{
  "crop_scale_min": 1,
  "targets": ["finding"],
  "label_smoothing": 0.1,
  "batch_size": 256,
  "epochs": 59.3,
  "lr_schedule": "linear"
}
Rows from block 12 of a small image classifier, named by matrix and row number. Rows with one number belong to one channel. Each number is 200 + 20 x the weight over its row's rms, rounded and kept within 0 to 999. All counts start at 0. After the name is the row's rms in percent of the matrix's.
After each channel's rows are labels from the 100 images, of 14848, where the channel reaches its highest value: "peak at" is the part of the image that holds the peak. Only what is clearly more common there than usual is listed. The data: retinal OCT scans (Kermany 2017).
# c3: 3x3 conv, stride 2 (model.blocks.12.c3.weight, 192x96x3x3, each kernel summed), inputs 48-95
# c1: pointwise conv, stride 2 (model.blocks.12.c1.weight, 192x96x1x1), inputs 48-95

c3.176,109,188,179,224,210,189,177,197,182,213,207,154,244,171,191,203,216,183,201,187,200,168,193,188,197,207,194,212,160,188,196,196,196,186,202,181,185,188,172,199,209,195,201,187,176,186,176,191,162
c1.176,099,175,190,225,224,179,178,200,182,217,207,167,230,157,192,191,217,186,200,181,209,181,191,183,191,195,199,224,155,181,194,185,196,184,194,194,192,183,180,208,224,175,197,189,167,195,164,181,171
peak at: top right

c3.4,089,197,203,212,141,209,172,212,255,188,207,195,177,169,209,190,172,202,238,196,201,201,173,205,215,184,168,207,184,220,166,213,178,189,222,195,173,174,244,218,187,199,190,212,207,166,221,199,226
c1.4,100,202,190,234,157,226,164,214,232,189,207,208,185,168,184,179,179,174,227,198,194,208,206,198,219,177,176,232,180,220,185,212,170,162,204,177,191,189,250,207,170,218,172,215,207,181,201,162,225
peak at: bottom right

c3.144,110,212,171,180,221,217,215,178,167,186,232,207,194,192,192,175,208,167,155,194,210,206,208,179,213,225,219,219,205,188,182,206,199,195,181,162,206,208,210,208,155,204,194,199,212,186,171,180,209
c1.144,091,190,187,173,233,192,240,182,185,188,251,203,178,208,213,178,222,159,173,207,205,205,197,194,195,241,232,197,179,149,182,187,225,188,198,198,200,213,186,224,155,198,212,178,183,184,217,193,205
peak at: middle left

c3.73,100,249,197,190,198,204,232,174,163,217,199,221,176,219,189,198,196,213,178,206,177,189,195,223,189,177,188,167,192,167,203,210,187,194,232,196,213,205,173,210,246,242,194,166,185,193,196,191,192
c1.73,091,208,188,167,199,186,226,183,201,221,200,218,183,227,189,194,196,204,153,210,184,171,194,215,161,168,182,160,184,166,191,196,181,191,219,179,201,185,176,209,241,211,210,162,193,191,181,187,201
peak at: middle right

c3.163,074,190,241,225,200,188,214,215,172,252,191,201,176,197,202,158,203,217,230,192,228,210,189,190,201,196,212,171,210,196,179,217,191,241,177,193,220,210,204,197,182,201,200,176,219,193,219,174,195
c1.163,089,209,208,241,199,194,194,217,183,225,200,198,232,182,194,158,205,244,225,214,235,236,199,182,207,200,211,188,232,194,199,215,179,219,213,186,206,194,215,171,181,220,196,197,262,189,210,165,198
peak at: bottom left

c3.108,085,219,216,181,207,195,238,167,203,206,188,197,172,207,195,225,187,228,163,230,161,222,191,218,153,179,195,212,216,189,168,189,175,217,234,210,214,197,224,191,211,218,190,215,221,216,184,167,209
c1.108,099,200,208,158,197,183,214,180,209,176,172,207,172,200,194,206,203,215,151,200,181,217,197,200,145,174,196,200,186,187,166,164,169,211,204,198,180,190,199,175,203,186,192,219,201,226,161,155,207
peak at: top centre; centre

c3.154,083,197,182,236,168,198,189,164,190,219,191,200,214,169,180,211,174,203,238,205,206,190,193,199,219,213,188,205,183,203,172,214,194,204,199,168,158,179,215,203,184,204,174,174,197,171,206,214,178
c1.154,101,190,179,224,186,206,180,173,206,231,155,201,199,175,176,203,194,202,247,213,211,186,204,200,195,191,174,211,180,197,171,207,179,191,199,173,184,162,207,159,184,208,179,196,201,182,173,168,198
peak at: bottom centre

c3.78,107,182,149,198,190,193,203,217,190,177,209,206,203,186,190,179,173,198,184,177,202,192,192,187,212,194,160,175,192,219,176,196,195,176,186,187,149,174,207,207,170,181,182,178,182,155,185,209,157
c1.78,104,183,161,201,202,204,215,211,199,171,190,215,211,180,205,174,172,193,208,176,198,183,213,191,203,173,142,185,168,223,192,202,197,206,194,199,163,184,205,194,165,196,168,189,190,179,182,208,186
peak at: middle left

c3.115,087,234,203,206,181,201,217,189,190,205,191,216,164,227,194,183,195,188,177,196,177,166,199,188,181,172,183,154,195,178,227,205,190,213,228,181,204,200,193,201,230,230,176,189,192,199,207,181,190
c1.115,097,208,185,200,174,173,222,229,230,199,204,205,173,217,207,192,197,176,144,190,174,181,204,195,152,193,193,161,189,186,235,181,180,209,200,179,213,187,195,223,192,201,208,208,210,206,187,177,222
peak at: top right; middle right

c3.15,099,206,211,199,184,193,198,203,213,205,218,229,169,212,221,208,190,170,229,187,241,220,218,197,205,206,198,180,205,193,224,202,171,257,209,187,221,190,220,224,188,204,180,183,188,209,203,177,247
c1.15,100,214,224,185,180,191,189,201,232,191,213,231,168,226,226,202,198,165,211,183,241,211,197,168,201,195,213,151,189,180,208,209,171,261,188,182,221,194,204,210,196,182,202,170,179,212,198,172,217
peak at: top right; middle right

c3.126,095,224,184,205,159,212,189,157,188,217,196,233,211,173,186,224,189,210,228,200,161,196,199,214,214,192,185,187,182,210,196,219,198,169,206,185,182,205,237,201,207,219,191,212,221,163,222,218,212
c1.126,100,221,202,192,175,201,191,164,209,214,191,208,196,203,198,216,207,192,223,210,178,219,175,204,220,189,193,208,191,198,173,221,175,188,198,182,170,222,221,187,196,212,198,197,224,165,169,157,208
peak at: bottom right; bottom centre

c3.110,087,208,208,188,213,211,190,208,290,181,164,175,186,183,188,196,231,204,222,248,204,178,192,192,212,181,206,210,208,209,199,216,204,200,188,209,188,216,212,156,198,213,205,209,229,230,207,183,229
c1.110,094,211,172,209,185,199,149,180,228,200,168,180,174,190,174,191,192,162,225,218,202,160,199,197,209,175,177,185,204,154,199,190,195,189,201,198,211,183,197,155,206,204,186,163,204,226,199,159,179
peak at: bottom centre; centre

c3.55,096,213,188,180,204,202,197,189,191,208,231,171,207,193,211,165,218,176,173,177,214,188,176,182,210,211,211,169,197,167,209,200,197,175,220,203,186,197,178,222,196,204,230,165,178,178,194,198,195
c1.55,097,190,195,174,208,179,184,211,194,214,225,168,198,195,222,185,204,176,174,146,208,190,162,167,197,218,206,181,189,171,197,211,187,202,219,203,171,189,158,207,204,172,227,171,184,181,191,180,185
peak at: top right; middle right

c3.66,126,181,196,170,196,184,173,196,185,171,217,173,202,196,208,168,220,219,182,203,206,173,170,166,176,217,218,189,194,169,202,183,195,195,167,182,190,218,190,217,140,173,192,212,208,201,172,173,210
c1.66,120,200,188,192,191,200,175,183,177,178,197,190,195,199,201,178,213,219,210,202,191,162,160,169,174,205,205,185,185,157,187,204,201,187,169,180,172,208,194,175,168,183,194,200,205,186,167,175,196
peak at: top centre; centre

c3.124,101,186,150,237,203,211,183,209,184,212,208,211,228,160,168,198,194,188,201,185,214,173,197,185,235,203,187,212,187,228,195,216,203,189,199,156,168,185,205,195,189,193,178,201,174,179,173,201,179
c1.124,103,163,145,222,205,211,182,204,194,211,198,219,212,155,170,187,208,181,220,187,214,167,214,193,219,198,178,203,174,219,184,210,189,197,191,165,188,183,208,184,192,172,175,207,166,189,165,185,204
peak at: bottom right

c3.95,141,212,171,186,190,200,186,165,192,187,181,196,187,192,196,179,171,220,202,210,169,170,188,193,208,176,188,180,197,174,174,208,181,182,197,185,170,189,204,186,200,217,186,176,218,175,154,176,196
c1.95,133,199,178,187,202,192,188,170,182,186,193,194,183,195,201,160,192,215,199,207,194,156,183,191,196,181,187,184,201,162,170,198,193,195,191,183,149,194,188,179,203,199,187,175,193,187,142,171,181
peak at: bottom centre

c3.53,096,183,191,205,145,197,176,193,197,168,216,191,166,174,197,206,168,194,216,176,215,211,216,200,197,198,158,167,190,213,207,189,188,206,192,211,197,138,226,214,200,194,177,177,180,163,207,204,179
c1.53,099,177,186,212,171,177,187,203,207,173,202,211,186,181,203,197,169,186,190,178,204,188,189,199,203,183,152,201,191,216,213,186,192,210,165,218,227,162,191,202,179,177,156,180,186,172,216,200,208
peak at: middle right

c3.127,085,231,197,190,210,202,234,187,188,216,209,190,201,178,197,177,217,184,168,213,203,199,175,200,226,214,222,175,205,182,181,203,212,170,233,180,175,206,188,186,191,223,218,166,205,189,189,193,187
c1.127,092,245,197,194,194,228,204,179,184,233,214,200,198,183,198,175,218,181,204,212,206,193,176,190,234,210,203,203,212,160,200,223,192,187,232,191,174,183,176,182,217,233,209,167,214,198,192,162,176
peak at: top right; middle right

c3.59,116,246,189,179,201,239,209,162,183,191,188,218,188,192,178,190,188,205,192,214,160,191,210,212,244,180,188,187,218,182,189,233,183,194,200,190,166,195,227,182,204,246,190,178,219,169,171,185,196
c1.59,108,210,182,180,203,230,211,162,180,210,183,210,191,201,179,183,190,204,207,211,193,170,207,200,226,167,185,184,206,177,189,220,164,205,192,185,154,194,208,182,209,222,181,187,210,185,144,165,186
peak at: middle right; centre

c3.8,105,219,133,210,206,200,221,202,176,197,193,211,217,204,183,199,195,203,183,189,179,178,210,191,197,192,166,187,198,206,205,194,185,205,203,168,174,179,188,189,209,216,167,162,200,150,186,192,167
c1.8,098,208,175,214,204,197,221,205,196,180,198,218,197,187,195,207,197,180,189,188,171,179,211,189,182,204,146,196,182,195,191,194,193,217,203,193,166,164,198,192,201,215,173,167,194,166,179,190,173
peak at: top right

c3.184,099,240,215,160,190,222,196,195,200,217,202,220,148,224,214,179,200,214,216,220,177,180,177,214,216,182,204,178,231,195,182,234,196,219,177,214,206,210,207,206,212,228,215,171,218,208,187,194,194
c1.184,101,207,211,178,197,214,217,174,157,216,203,224,187,210,218,171,200,212,215,220,188,186,175,197,209,168,208,174,221,180,178,228,204,227,190,185,201,205,205,204,213,199,220,183,205,207,172,177,170
peak at: middle right

c3.46,107,237,187,175,188,211,211,183,187,197,180,239,191,201,187,186,191,207,188,193,172,187,212,217,218,173,185,158,199,195,197,219,175,200,207,193,153,188,202,182,218,240,186,194,201,167,178,185,189
c1.46,106,219,186,169,181,188,208,195,198,210,187,241,195,200,198,195,187,194,185,190,190,176,206,207,220,160,175,165,187,188,187,209,167,212,201,178,160,162,194,187,203,213,181,197,203,173,161,179,194
peak at: middle right; bottom right

c3.50,082,203,203,225,204,200,222,233,184,252,172,196,188,186,202,168,178,221,237,192,217,198,194,201,210,221,193,185,203,187,192,230,192,227,198,176,218,198,211,183,197,211,198,175,224,187,204,191,216
c1.50,091,212,205,233,184,209,211,217,194,207,176,199,209,179,186,159,181,222,224,225,231,233,200,176,212,226,191,202,224,202,182,225,187,226,204,153,210,192,227,181,185,214,172,193,247,186,194,181,183
peak at: bottom left; bottom right

c3.130,099,220,231,162,227,213,229,180,183,223,189,185,185,187,190,147,218,208,161,202,197,176,179,209,225,199,233,192,207,156,163,201,214,172,214,210,171,234,194,184,204,207,226,186,208,188,187,210,188
c1.130,094,202,230,165,224,197,224,191,185,234,207,192,191,201,208,170,217,217,181,171,179,165,187,195,215,210,273,190,207,182,174,191,218,180,210,208,176,254,183,208,207,198,224,204,196,204,185,189,206
peak at: top centre; centre

c3.61,101,200,160,220,193,207,210,183,195,205,220,186,221,176,156,216,200,228,194,219,194,185,183,211,195,215,198,221,180,207,157,202,210,186,203,152,182,182,198,197,202,197,189,174,226,174,188,199,199
c1.61,105,173,152,201,177,175,203,179,200,206,206,190,203,143,182,202,194,216,205,192,185,172,191,216,180,211,187,219,156,193,169,170,196,170,184,172,188,179,196,209,194,171,203,168,196,196,195,188,194
peak at: top centre

c3.132,096,213,159,230,218,220,217,205,185,203,182,188,228,188,153,204,205,204,200,206,193,181,201,198,200,198,171,204,187,194,207,204,209,204,205,168,162,187,194,185,192,215,171,176,196,171,180,203,178
c1.132,105,172,176,220,218,191,219,208,208,190,194,183,217,164,188,191,216,173,223,177,174,195,214,200,178,209,208,204,147,201,209,179,216,177,199,194,193,216,179,192,198,193,195,179,146,203,176,196,198
peak at: centre

c3.165,106,188,155,205,195,176,220,177,188,201,187,202,230,182,182,188,194,199,222,177,233,178,184,183,201,196,170,205,195,213,176,195,188,198,178,159,169,181,229,192,187,184,171,192,203,189,184,196,195
c1.165,103,181,165,206,177,190,214,173,201,193,157,196,218,178,207,174,194,192,215,188,217,164,181,192,196,187,162,200,179,207,159,182,186,201,188,189,181,190,210,153,200,177,174,198,193,209,150,182,189
peak at: top right; top centre

c3.181,122,158,191,172,187,166,176,211,180,188,213,161,179,215,216,178,198,210,187,190,215,191,184,166,158,216,206,179,207,167,188,176,196,199,147,190,200,206,196,214,150,155,195,207,213,200,178,180,200
c1.181,093,184,187,203,180,196,201,213,194,201,201,182,191,223,205,181,189,202,215,210,216,175,187,171,191,206,199,192,215,171,179,229,172,196,185,165,200,198,227,187,156,193,172,198,230,182,157,173,200
peak at: middle left

c3.70,097,215,194,199,200,213,167,208,190,205,236,163,222,187,203,187,231,153,180,170,199,183,192,177,210,219,204,184,184,170,227,211,197,190,198,201,208,189,170,219,212,216,219,180,161,185,212,189,178
c1.70,098,191,191,202,198,180,160,195,182,209,226,177,215,181,204,204,210,155,168,152,201,177,191,166,182,212,211,205,174,160,211,202,176,187,191,189,203,194,167,206,210,183,210,180,180,188,209,170,192
peak at: top right; middle right

c3.188,076,198,191,214,159,205,160,159,224,223,214,187,188,192,184,207,197,228,225,215,193,170,222,194,198,206,178,169,198,205,200,225,191,198,224,194,174,201,186,217,208,204,178,216,196,217,183,208,212
c1.188,099,190,196,207,155,200,149,189,194,240,180,192,184,206,187,225,202,200,238,195,207,196,200,191,179,175,174,191,193,203,179,204,181,212,196,184,176,185,196,189,197,183,169,192,183,214,173,192,196
peak at: bottom centre

c3.14,105,191,140,225,229,202,188,203,206,195,215,178,235,157,163,215,217,186,188,196,195,175,203,183,214,226,206,228,182,218,191,211,212,174,182,159,194,194,200,195,200,199,193,182,183,183,183,198,186
c1.14,105,170,149,218,205,196,173,185,219,187,206,197,223,149,162,209,213,182,209,165,187,194,219,165,202,224,195,227,170,216,196,205,194,173,159,161,216,195,216,219,197,173,191,184,157,197,158,167,209
peak at: top left

c3.3,102,210,214,174,208,197,215,215,202,194,216,209,176,238,226,208,209,203,186,175,185,196,216,213,206,204,212,206,260,182,187,196,197,227,182,221,195,216,208,219,194,203,200,187,200,202,184,198,216
c1.3,095,209,213,180,208,206,229,215,190,196,209,223,188,232,202,217,201,199,193,182,209,181,213,198,219,184,212,203,269,196,196,209,183,225,190,215,202,211,221,208,206,198,205,184,207,209,169,183,209
peak at: middle right

c3.22,100,176,217,197,216,170,226,209,217,210,169,187,190,206,203,202,204,253,156,221,180,204,191,228,185,189,209,217,208,203,172,170,221,196,204,238,167,217,165,169,219,193,220,189,203,181,195,205,168
c1.22,096,194,214,200,212,186,203,196,185,195,174,181,205,203,204,203,195,244,162,226,193,216,153,215,200,187,217,203,228,207,167,190,223,196,214,251,165,219,186,186,221,209,211,219,223,166,205,202,154
peak at: centre

c3.41,087,190,209,198,195,188,220,230,238,254,173,240,184,204,197,141,196,223,194,207,233,195,170,215,207,187,184,161,204,208,194,211,205,214,209,184,175,199,167,176,203,189,207,191,200,198,212,207,192
c1.41,090,177,193,198,200,179,211,224,259,232,169,231,195,179,156,169,204,235,201,203,234,215,194,201,187,191,195,170,202,202,192,208,194,205,187,172,193,205,193,190,163,191,173,219,226,200,199,184,212
peak at: bottom left

c3.105,111,206,191,232,238,197,214,181,163,234,203,175,262,188,182,235,216,208,227,203,197,210,174,221,198,203,205,238,190,176,190,201,205,203,239,180,202,209,188,195,220,209,195,162,193,170,200,205,172
c1.105,092,190,183,226,237,179,205,183,185,213,202,168,237,175,183,212,220,173,228,186,201,210,170,213,193,201,221,247,182,168,187,193,203,173,237,195,207,209,176,211,226,201,199,160,167,183,194,212,183
peak at: bottom centre

c3.86,110,243,209,191,191,250,187,186,231,184,196,224,179,192,200,207,192,200,212,224,149,190,204,213,241,183,187,201,222,210,190,244,178,196,204,208,161,194,235,192,215,234,184,193,224,185,188,191,210
c1.86,097,222,203,194,198,254,193,205,217,197,194,215,183,199,197,209,189,192,217,207,184,201,218,196,230,175,196,194,223,202,198,228,160,204,197,193,179,198,230,203,219,213,179,193,224,209,145,175,207
peak at: middle right; centre

c3.119,101,200,191,201,238,201,219,202,208,177,182,179,211,147,176,194,200,184,183,184,187,200,215,192,209,221,197,225,181,191,199,186,223,154,207,203,172,207,184,184,206,216,192,184,180,158,195,237,179
c1.119,107,240,196,193,202,239,217,202,228,188,196,235,204,173,199,202,200,175,202,211,178,193,227,188,256,209,206,221,221,216,228,228,203,189,205,216,216,210,210,206,208,245,180,213,211,187,182,205,227
peak at: top left

c3.30,089,192,218,178,156,200,190,175,190,195,209,190,167,199,187,173,207,173,240,189,209,187,233,214,194,175,181,161,197,180,229,200,184,227,219,202,231,188,196,215,220,200,183,166,168,208,221,214,208
c1.30,105,198,213,189,193,208,211,170,168,198,201,200,186,216,198,188,198,180,210,191,193,164,207,201,196,176,181,156,199,149,212,203,181,203,211,210,209,196,186,202,233,204,167,133,171,189,190,220,202
peak at: top right

c3.88,097,213,238,185,201,200,186,182,209,200,191,200,160,208,220,193,216,157,227,177,228,185,234,192,193,192,181,164,185,196,237,207,203,232,209,197,226,196,188,194,217,208,184,183,176,222,212,224,190
c1.88,104,215,205,181,200,182,218,216,238,201,207,203,183,210,212,204,190,179,177,192,218,172,217,191,189,197,153,159,188,185,245,200,188,205,198,195,233,158,196,224,227,207,186,185,197,210,194,208,223
peak at: bottom left

c3.146,100,230,202,178,210,236,189,187,230,195,209,209,176,189,196,201,210,201,203,221,150,194,198,206,234,205,209,205,231,200,185,236,186,195,188,207,150,205,236,200,205,228,198,200,230,181,181,181,220
c1.146,097,213,201,190,222,238,203,184,211,207,213,199,188,194,195,192,203,208,198,221,190,203,196,205,227,193,211,204,233,196,186,222,180,206,199,197,161,211,234,200,211,209,202,208,217,194,150,161,193
peak at: centre

c3.36,104,210,189,207,177,228,165,181,247,188,198,199,152,213,203,191,201,195,236,229,172,193,156,192,222,201,189,180,214,217,176,239,190,197,196,196,173,202,211,206,217,194,199,202,219,166,192,189,225
c1.36,100,217,194,219,186,230,180,185,218,188,212,201,188,185,188,186,216,192,215,219,191,222,171,167,221,197,195,175,213,207,179,228,172,204,200,168,175,200,220,208,210,195,189,205,217,187,159,149,200
peak at: bottom centre

c3.104,098,203,252,165,207,190,219,221,215,227,172,206,175,199,201,134,198,224,191,213,219,168,155,195,196,165,218,160,210,175,171,208,202,194,188,213,179,226,180,166,202,203,224,179,211,208,190,198,188
c1.104,095,186,230,173,197,182,205,216,217,216,178,202,187,167,215,163,199,232,187,187,207,190,164,171,206,177,237,171,195,197,181,200,201,180,191,215,186,224,205,177,193,193,231,226,214,210,186,179,194
peak at: top centre

c3.175,112,184,211,173,211,177,192,208,186,191,227,187,206,202,215,176,232,210,199,206,233,173,173,159,181,225,240,208,210,180,220,176,205,204,180,199,199,224,192,223,140,185,210,206,209,211,184,190,219
c1.175,105,186,201,180,209,165,179,176,189,200,205,199,196,193,210,187,208,209,217,187,211,170,174,158,161,214,215,197,199,176,198,165,198,186,174,197,169,198,184,203,161,182,213,198,198,214,175,178,205
peak at: top centre

c3.83,117,220,214,158,212,201,204,162,175,210,185,182,183,214,189,157,199,229,182,213,190,169,171,204,206,169,211,189,211,153,176,208,208,189,202,206,179,217,171,182,218,210,216,194,216,173,191,201,158
c1.83,110,205,199,160,208,191,207,188,198,198,177,177,186,201,191,186,194,222,178,192,180,151,169,191,196,185,207,190,213,158,181,187,195,202,189,198,171,205,160,193,217,200,209,204,195,169,160,180,192
peak at: top centre; centre

c3.84,093,192,196,231,169,209,144,190,195,208,194,207,223,194,197,201,180,195,247,199,217,164,235,205,212,210,171,187,198,208,230,220,170,242,204,210,175,173,203,195,213,202,159,207,183,183,188,209,209
c1.84,090,191,199,222,185,203,153,175,195,207,182,203,224,195,196,199,190,196,228,172,220,156,206,181,198,195,200,204,203,179,214,194,186,234,207,209,192,176,180,185,216,186,150,214,168,206,162,204,194
peak at: middle right

c3.64,075,212,209,189,194,204,198,236,188,205,188,219,199,218,194,182,212,159,192,200,203,168,163,187,210,203,207,222,201,199,190,199,214,175,179,193,195,203,204,194,186,204,215,177,219,175,209,200,213
c1.64,100,202,198,179,176,205,196,239,240,200,195,230,172,212,178,221,208,172,176,212,219,215,208,190,211,201,211,226,186,206,216,198,210,186,190,212,242,190,220,196,164,214,206,185,224,193,201,192,237
peak at: top left

c3.151,115,192,221,156,207,197,184,208,197,195,230,190,183,209,215,161,209,212,193,192,233,174,195,173,197,220,224,198,217,168,204,195,192,223,169,191,214,212,206,216,137,183,208,202,213,226,167,176,215
c1.151,100,186,217,159,197,189,191,211,211,195,221,201,180,197,196,175,230,219,193,180,219,203,179,174,195,222,258,199,204,183,214,186,202,196,185,192,192,232,203,205,161,186,233,209,214,222,187,188,215
peak at: top centre

c3.133,078,199,156,217,163,203,147,210,158,213,209,192,229,163,180,213,202,184,213,189,237,174,171,181,210,192,201,200,169,207,224,205,170,195,207,203,201,179,205,208,229,235,175,187,192,179,218,178,210
c1.133,103,197,197,224,187,203,157,219,223,211,214,218,202,201,175,224,209,176,203,195,229,181,190,209,214,184,211,209,174,198,216,216,190,236,211,214,241,218,200,218,225,221,198,207,188,218,210,199,252
peak at: top left

c3.136,103,202,189,212,221,206,209,146,189,224,192,185,239,173,204,245,182,216,210,210,182,215,184,233,208,190,189,221,193,158,195,197,190,170,267,190,192,195,178,195,233,219,186,203,203,171,202,207,205
c1.136,093,205,171,194,207,211,199,118,182,214,180,195,215,196,207,214,198,211,200,210,204,226,196,218,219,182,178,206,203,176,193,201,186,166,247,191,184,193,181,183,237,221,169,195,216,182,183,203,203
peak at: bottom right; bottom centre

c3.140,105,208,135,205,199,200,228,194,164,211,214,204,207,181,164,197,194,221,204,193,205,191,208,173,197,214,186,188,201,220,167,192,184,175,198,148,178,183,211,212,170,207,160,193,217,181,183,196,200
c1.140,098,191,148,198,175,196,191,179,181,220,193,201,203,186,184,185,196,193,217,175,210,173,215,169,196,196,164,202,168,201,170,179,176,193,177,177,200,172,201,191,153,179,196,185,202,202,169,177,186
peak at: top centre

c3.129,102,204,217,202,197,197,200,192,208,206,151,188,165,231,231,206,191,227,177,208,181,205,172,202,188,162,207,197,204,179,177,191,191,200,214,221,193,211,175,161,234,218,218,183,184,207,173,183,173
c1.129,096,203,212,178,197,190,216,201,210,197,163,180,193,215,223,218,185,227,163,208,172,228,170,213,204,146,213,188,194,192,193,179,186,171,213,238,200,207,199,181,226,215,224,202,189,205,193,198,181
peak at: middle right

c3.54,115,181,189,212,174,183,185,219,216,168,176,184,159,217,232,202,188,210,185,197,175,195,168,194,183,197,203,177,196,213,204,182,207,186,178,216,182,200,173,184,207,184,212,188,181,180,200,192,181
c1.54,086,205,201,224,171,219,175,208,223,177,178,220,170,201,229,217,165,206,201,206,163,200,190,182,218,178,197,192,217,199,203,205,166,199,182,206,168,179,214,182,222,190,200,176,185,184,172,160,187
peak at: middle right

c3.152,101,192,196,208,194,194,207,198,219,186,206,215,161,174,203,243,176,227,227,196,193,205,224,223,188,196,184,208,192,218,213,194,182,227,235,205,220,193,212,199,205,197,163,205,193,205,207,181,234
c1.152,103,192,194,218,175,203,185,166,201,202,198,176,191,187,203,237,177,212,222,185,182,201,220,206,200,191,170,205,192,204,225,192,147,202,222,218,218,178,216,211,220,188,168,193,181,209,182,174,195
peak at: middle right

c3.52,117,199,196,219,221,209,218,183,170,213,190,195,194,157,205,236,185,210,180,203,180,210,193,205,205,202,188,238,191,184,214,187,200,178,246,196,230,199,184,204,202,229,193,219,200,211,214,210,229
c1.52,098,208,198,201,215,206,220,188,185,199,199,199,196,167,180,237,183,211,174,204,200,219,197,212,212,188,183,239,201,196,207,204,195,171,247,198,227,185,192,210,207,231,160,209,225,219,212,215,215
peak at: bottom centre; middle left

c3.79,111,206,187,187,218,218,201,181,173,168,212,191,203,187,188,157,205,184,160,196,203,198,204,176,217,191,213,227,222,170,208,205,192,205,182,159,210,223,206,197,176,202,201,214,205,195,171,180,209
c1.79,116,201,196,187,212,207,197,187,149,175,206,195,198,210,177,157,212,192,187,208,208,168,190,202,202,194,204,213,203,172,182,204,196,199,195,166,180,215,192,185,198,213,193,196,207,170,186,170,165
peak at: bottom centre

c3.145,087,226,228,136,190,181,219,189,199,208,145,189,139,213,207,175,184,211,187,228,193,196,184,197,172,159,194,169,205,174,171,188,200,210,214,215,182,210,196,159,186,213,210,180,217,192,174,202,176
c1.145,104,201,219,127,188,177,203,201,214,211,167,177,156,186,221,206,197,224,186,188,170,189,176,191,169,171,211,171,177,181,185,174,204,209,209,211,184,209,195,181,188,196,236,188,207,208,185,195,180
peak at: top right; middle right

c3.2,117,197,193,204,174,188,201,224,199,216,176,194,148,225,208,164,193,213,198,197,192,186,153,198,195,190,200,160,210,204,205,208,210,205,177,208,198,196,173,178,222,198,224,171,189,191,201,200,145
c1.2,086,223,207,213,171,194,206,220,201,240,185,220,191,211,193,183,186,235,210,208,225,228,178,204,201,189,211,179,229,230,198,226,205,216,187,207,195,187,218,183,226,214,214,211,215,177,197,179,188
peak at: bottom left