Weights of a small image classifier.
Data: 49215 training examples, 59.3 epochs.
Rows from block 12 of a small image classifier, named by matrix and row number. Rows with one number belong to one channel. Each number is 128 + 32 x the weight over its row's rms, rounded and kept within 0 to 255. All counts start at 0. Numbers have three digits each.
After each channel's rows are labels from the 100 images, of 14848, where the channel reaches its highest value: "strongest on" is what is common among them; "patch colour" is the nearest of a few named colours to the mean colour under the peak. Only what is clearly more common there than usual is listed. The data: retinal OCT scans (Kermany 2017). In brackets: how many of the 100, against the usual share in percent.
# c3: 3x3 conv, stride 2 (model.blocks.12.c3.weight, 192x96x3x3, each kernel summed), inputs 48-95
# c1: pointwise conv, stride 2 (model.blocks.12.c1.weight, 192x96x1x1), inputs 48-95

c3.96:141133128176142167142133112164142159114176103164071038081110141148123167146167153133117116125141124112130141163119160086134138138074116129122144
c1.96:129149144184136183180171158159151154157180150156097089116120140174124173157160113088115148104158126123158164163101177088129167120096137158148180
strongest on: finding: drusen (25 vs 7.4)
patch colour: grey (78 vs 26)

c3.173:164127081094125126089114140104084076122145125122126092184137097196111097101076051104113158123101113197118119098104121154203113109139125109118094
c1.173:127123109080084110106096121129071084120139126105141093172128075158105094114064095097123142106086129153141125052076124121164127139170125121092117
strongest on: finding: normal (85 vs 51.6)
patch colour: grey (73 vs 26)

c3.150:143057148053139137099100116159152154095122149090177153101115109139137132138082062122170102138120091147113101046176161137155083128152094169155133
c1.150:145077147083135119053098142112141134127084092112131145111135081125100135125069120108144114145070093134089109079166131121150077144140097127086128
strongest on: finding: choroidal neovascularization (92 vs 29.3)
patch colour: grey (72 vs 26)

c3.142:125124123144143127119089111156116116117081100126106103130097108179120142169142150135128063138133054049106082127111126106142112100152104121133132
c1.142:108118105125105146097101160125108109113095099119110117135126110160148089156137117101078084099167045096139090122114131090144131105126083152138064
strongest on: finding: drusen (63 vs 7.4)
patch colour: grey (86 vs 26)

c3.9:199104113096173127070133107109142091105112126091142140180051099114140169098096105141121096189098106127127076099159101148200116077172092121121134
c1.9:135103115131144133070124148110125103120111105081133145160094082123115150091104099128111101150061123124107056115131115155139089080132083065061085
strongest on: finding: choroidal neovascularization (100 vs 29.3)
patch colour: grey (75 vs 26)

c3.21:093097093121089077122081106198098082145173108126103144124148106084058097149146100120098071095117113064115117145121200045092121097121104098107162
c1.21:059105091135082095140151096189113071141176126121125151139107096114064095150137101120090070053116099068117132137124192045075117101106115110102191
strongest on: finding: drusen (97 vs 7.4)
patch colour: grey (75 vs 26)

c3.102:096146155177089178147159174113098108126129193081142072189126216102148075108091173133159083086121144189144162111127128158139092127119132147135138
c1.102:120152137134094150146189103121102159155147208098146095157145225148131130106118138149178122112104142175157163102149167181130076165134151140129151
strongest on: finding: diabetic macular edema (79 vs 11.7)
patch colour: grey (67 vs 26)

c3.0:131147151069125145141170176144155076193134185083144148155149176137128116130081131158152106138108198127142176091142172165129069130144133113113139
c1.0:142144148081133100083099143130120111174146183104145123138132148073127124117089131139135107120087153109150114077112103186119103138161104100095037
strongest on: finding: diabetic macular edema (64 vs 11.7)
patch colour: grey (71 vs 26)

c3.71:190100120092187118099167132116152086105119112084141163165067090113121183118093100148142107207091115141121071094173113167192105092165089121110149
c1.71:175115127132188145123129175111137100124114068095132179163121119125106155125109091145128116197074139124111069095151118167171067104175082107092108
strongest on: finding: choroidal neovascularization (100 vs 29.3)
patch colour: grey (63 vs 26)

c3.38:109135162164131133150156141068135072123143166095169119194109162031137126088127128113144070134139086170141105150106083175135128123099115126118125
c1.38:119108133137133134186206119105165143107114185093162126181126170102118151076135125142137127123099071152108158140145130163151089141128155106110182
strongest on: finding: diabetic macular edema (31 vs 11.7)
patch colour: white (52 vs 1.7)

c3.98:125103118097104131138069104148098064188170093114184104139139131074115089156132092172080089108120120097133086133097164096119130120147101094098115
c1.98:173110124096146125130062107136146120176152105101174133170150146054153123141142105175108078150121127139137050125148142122163151105176081106089109
strongest on: finding: drusen (31 vs 7.4)
patch colour: grey (74 vs 26)

c3.74:119113160081102136123168123087137069194143165064152108139101157111123093105077115150167082107084138115140105089130116173137088108140099091097125
c1.74:112124122105071138109169128140104054155159173112139050152083145103130097141110094142147116063131106103188104106080145144109111095115096135138094
strongest on: finding: diabetic macular edema (73 vs 11.7)
patch colour: grey (85 vs 26)

c3.168:083169103169108168114152112095080160096129090141143080120135142121146116119137132098079108084198101144150086164090107153083164123088088151204103
c1.168:077156095157094153134151109115058140114133131142148087082141154115151123113134120129118127075211113132159102171080115135089156126121069130199092
strongest on: finding: normal (100 vs 51.6)
patch colour: grey (65 vs 26)

c3.40:129113195122115169175156170124165121197171177103172139145125150106126146132137165167167114128130168125150133110131148179147119109159121125126139
c1.40:135104192104126100111112155117140162186145155121171132147156156092110147110162123171153114132098153118155092078134107170121101115164075109103054
strongest on: finding: diabetic macular edema (69 vs 11.7)
patch colour: grey (62 vs 26)

c3.158:103032146136121107139093112150121180085087117125092111095140074125108156132111151129144114116135084139060074103131122111120092083096063103142104
c1.158:054047130134114116139154077129139153083096117133066144086148090155100152127095136111139121110134096123086111107112132113084087117090083080132146
strongest on: finding: drusen (34 vs 7.4)
patch colour: white (41 vs 1.7)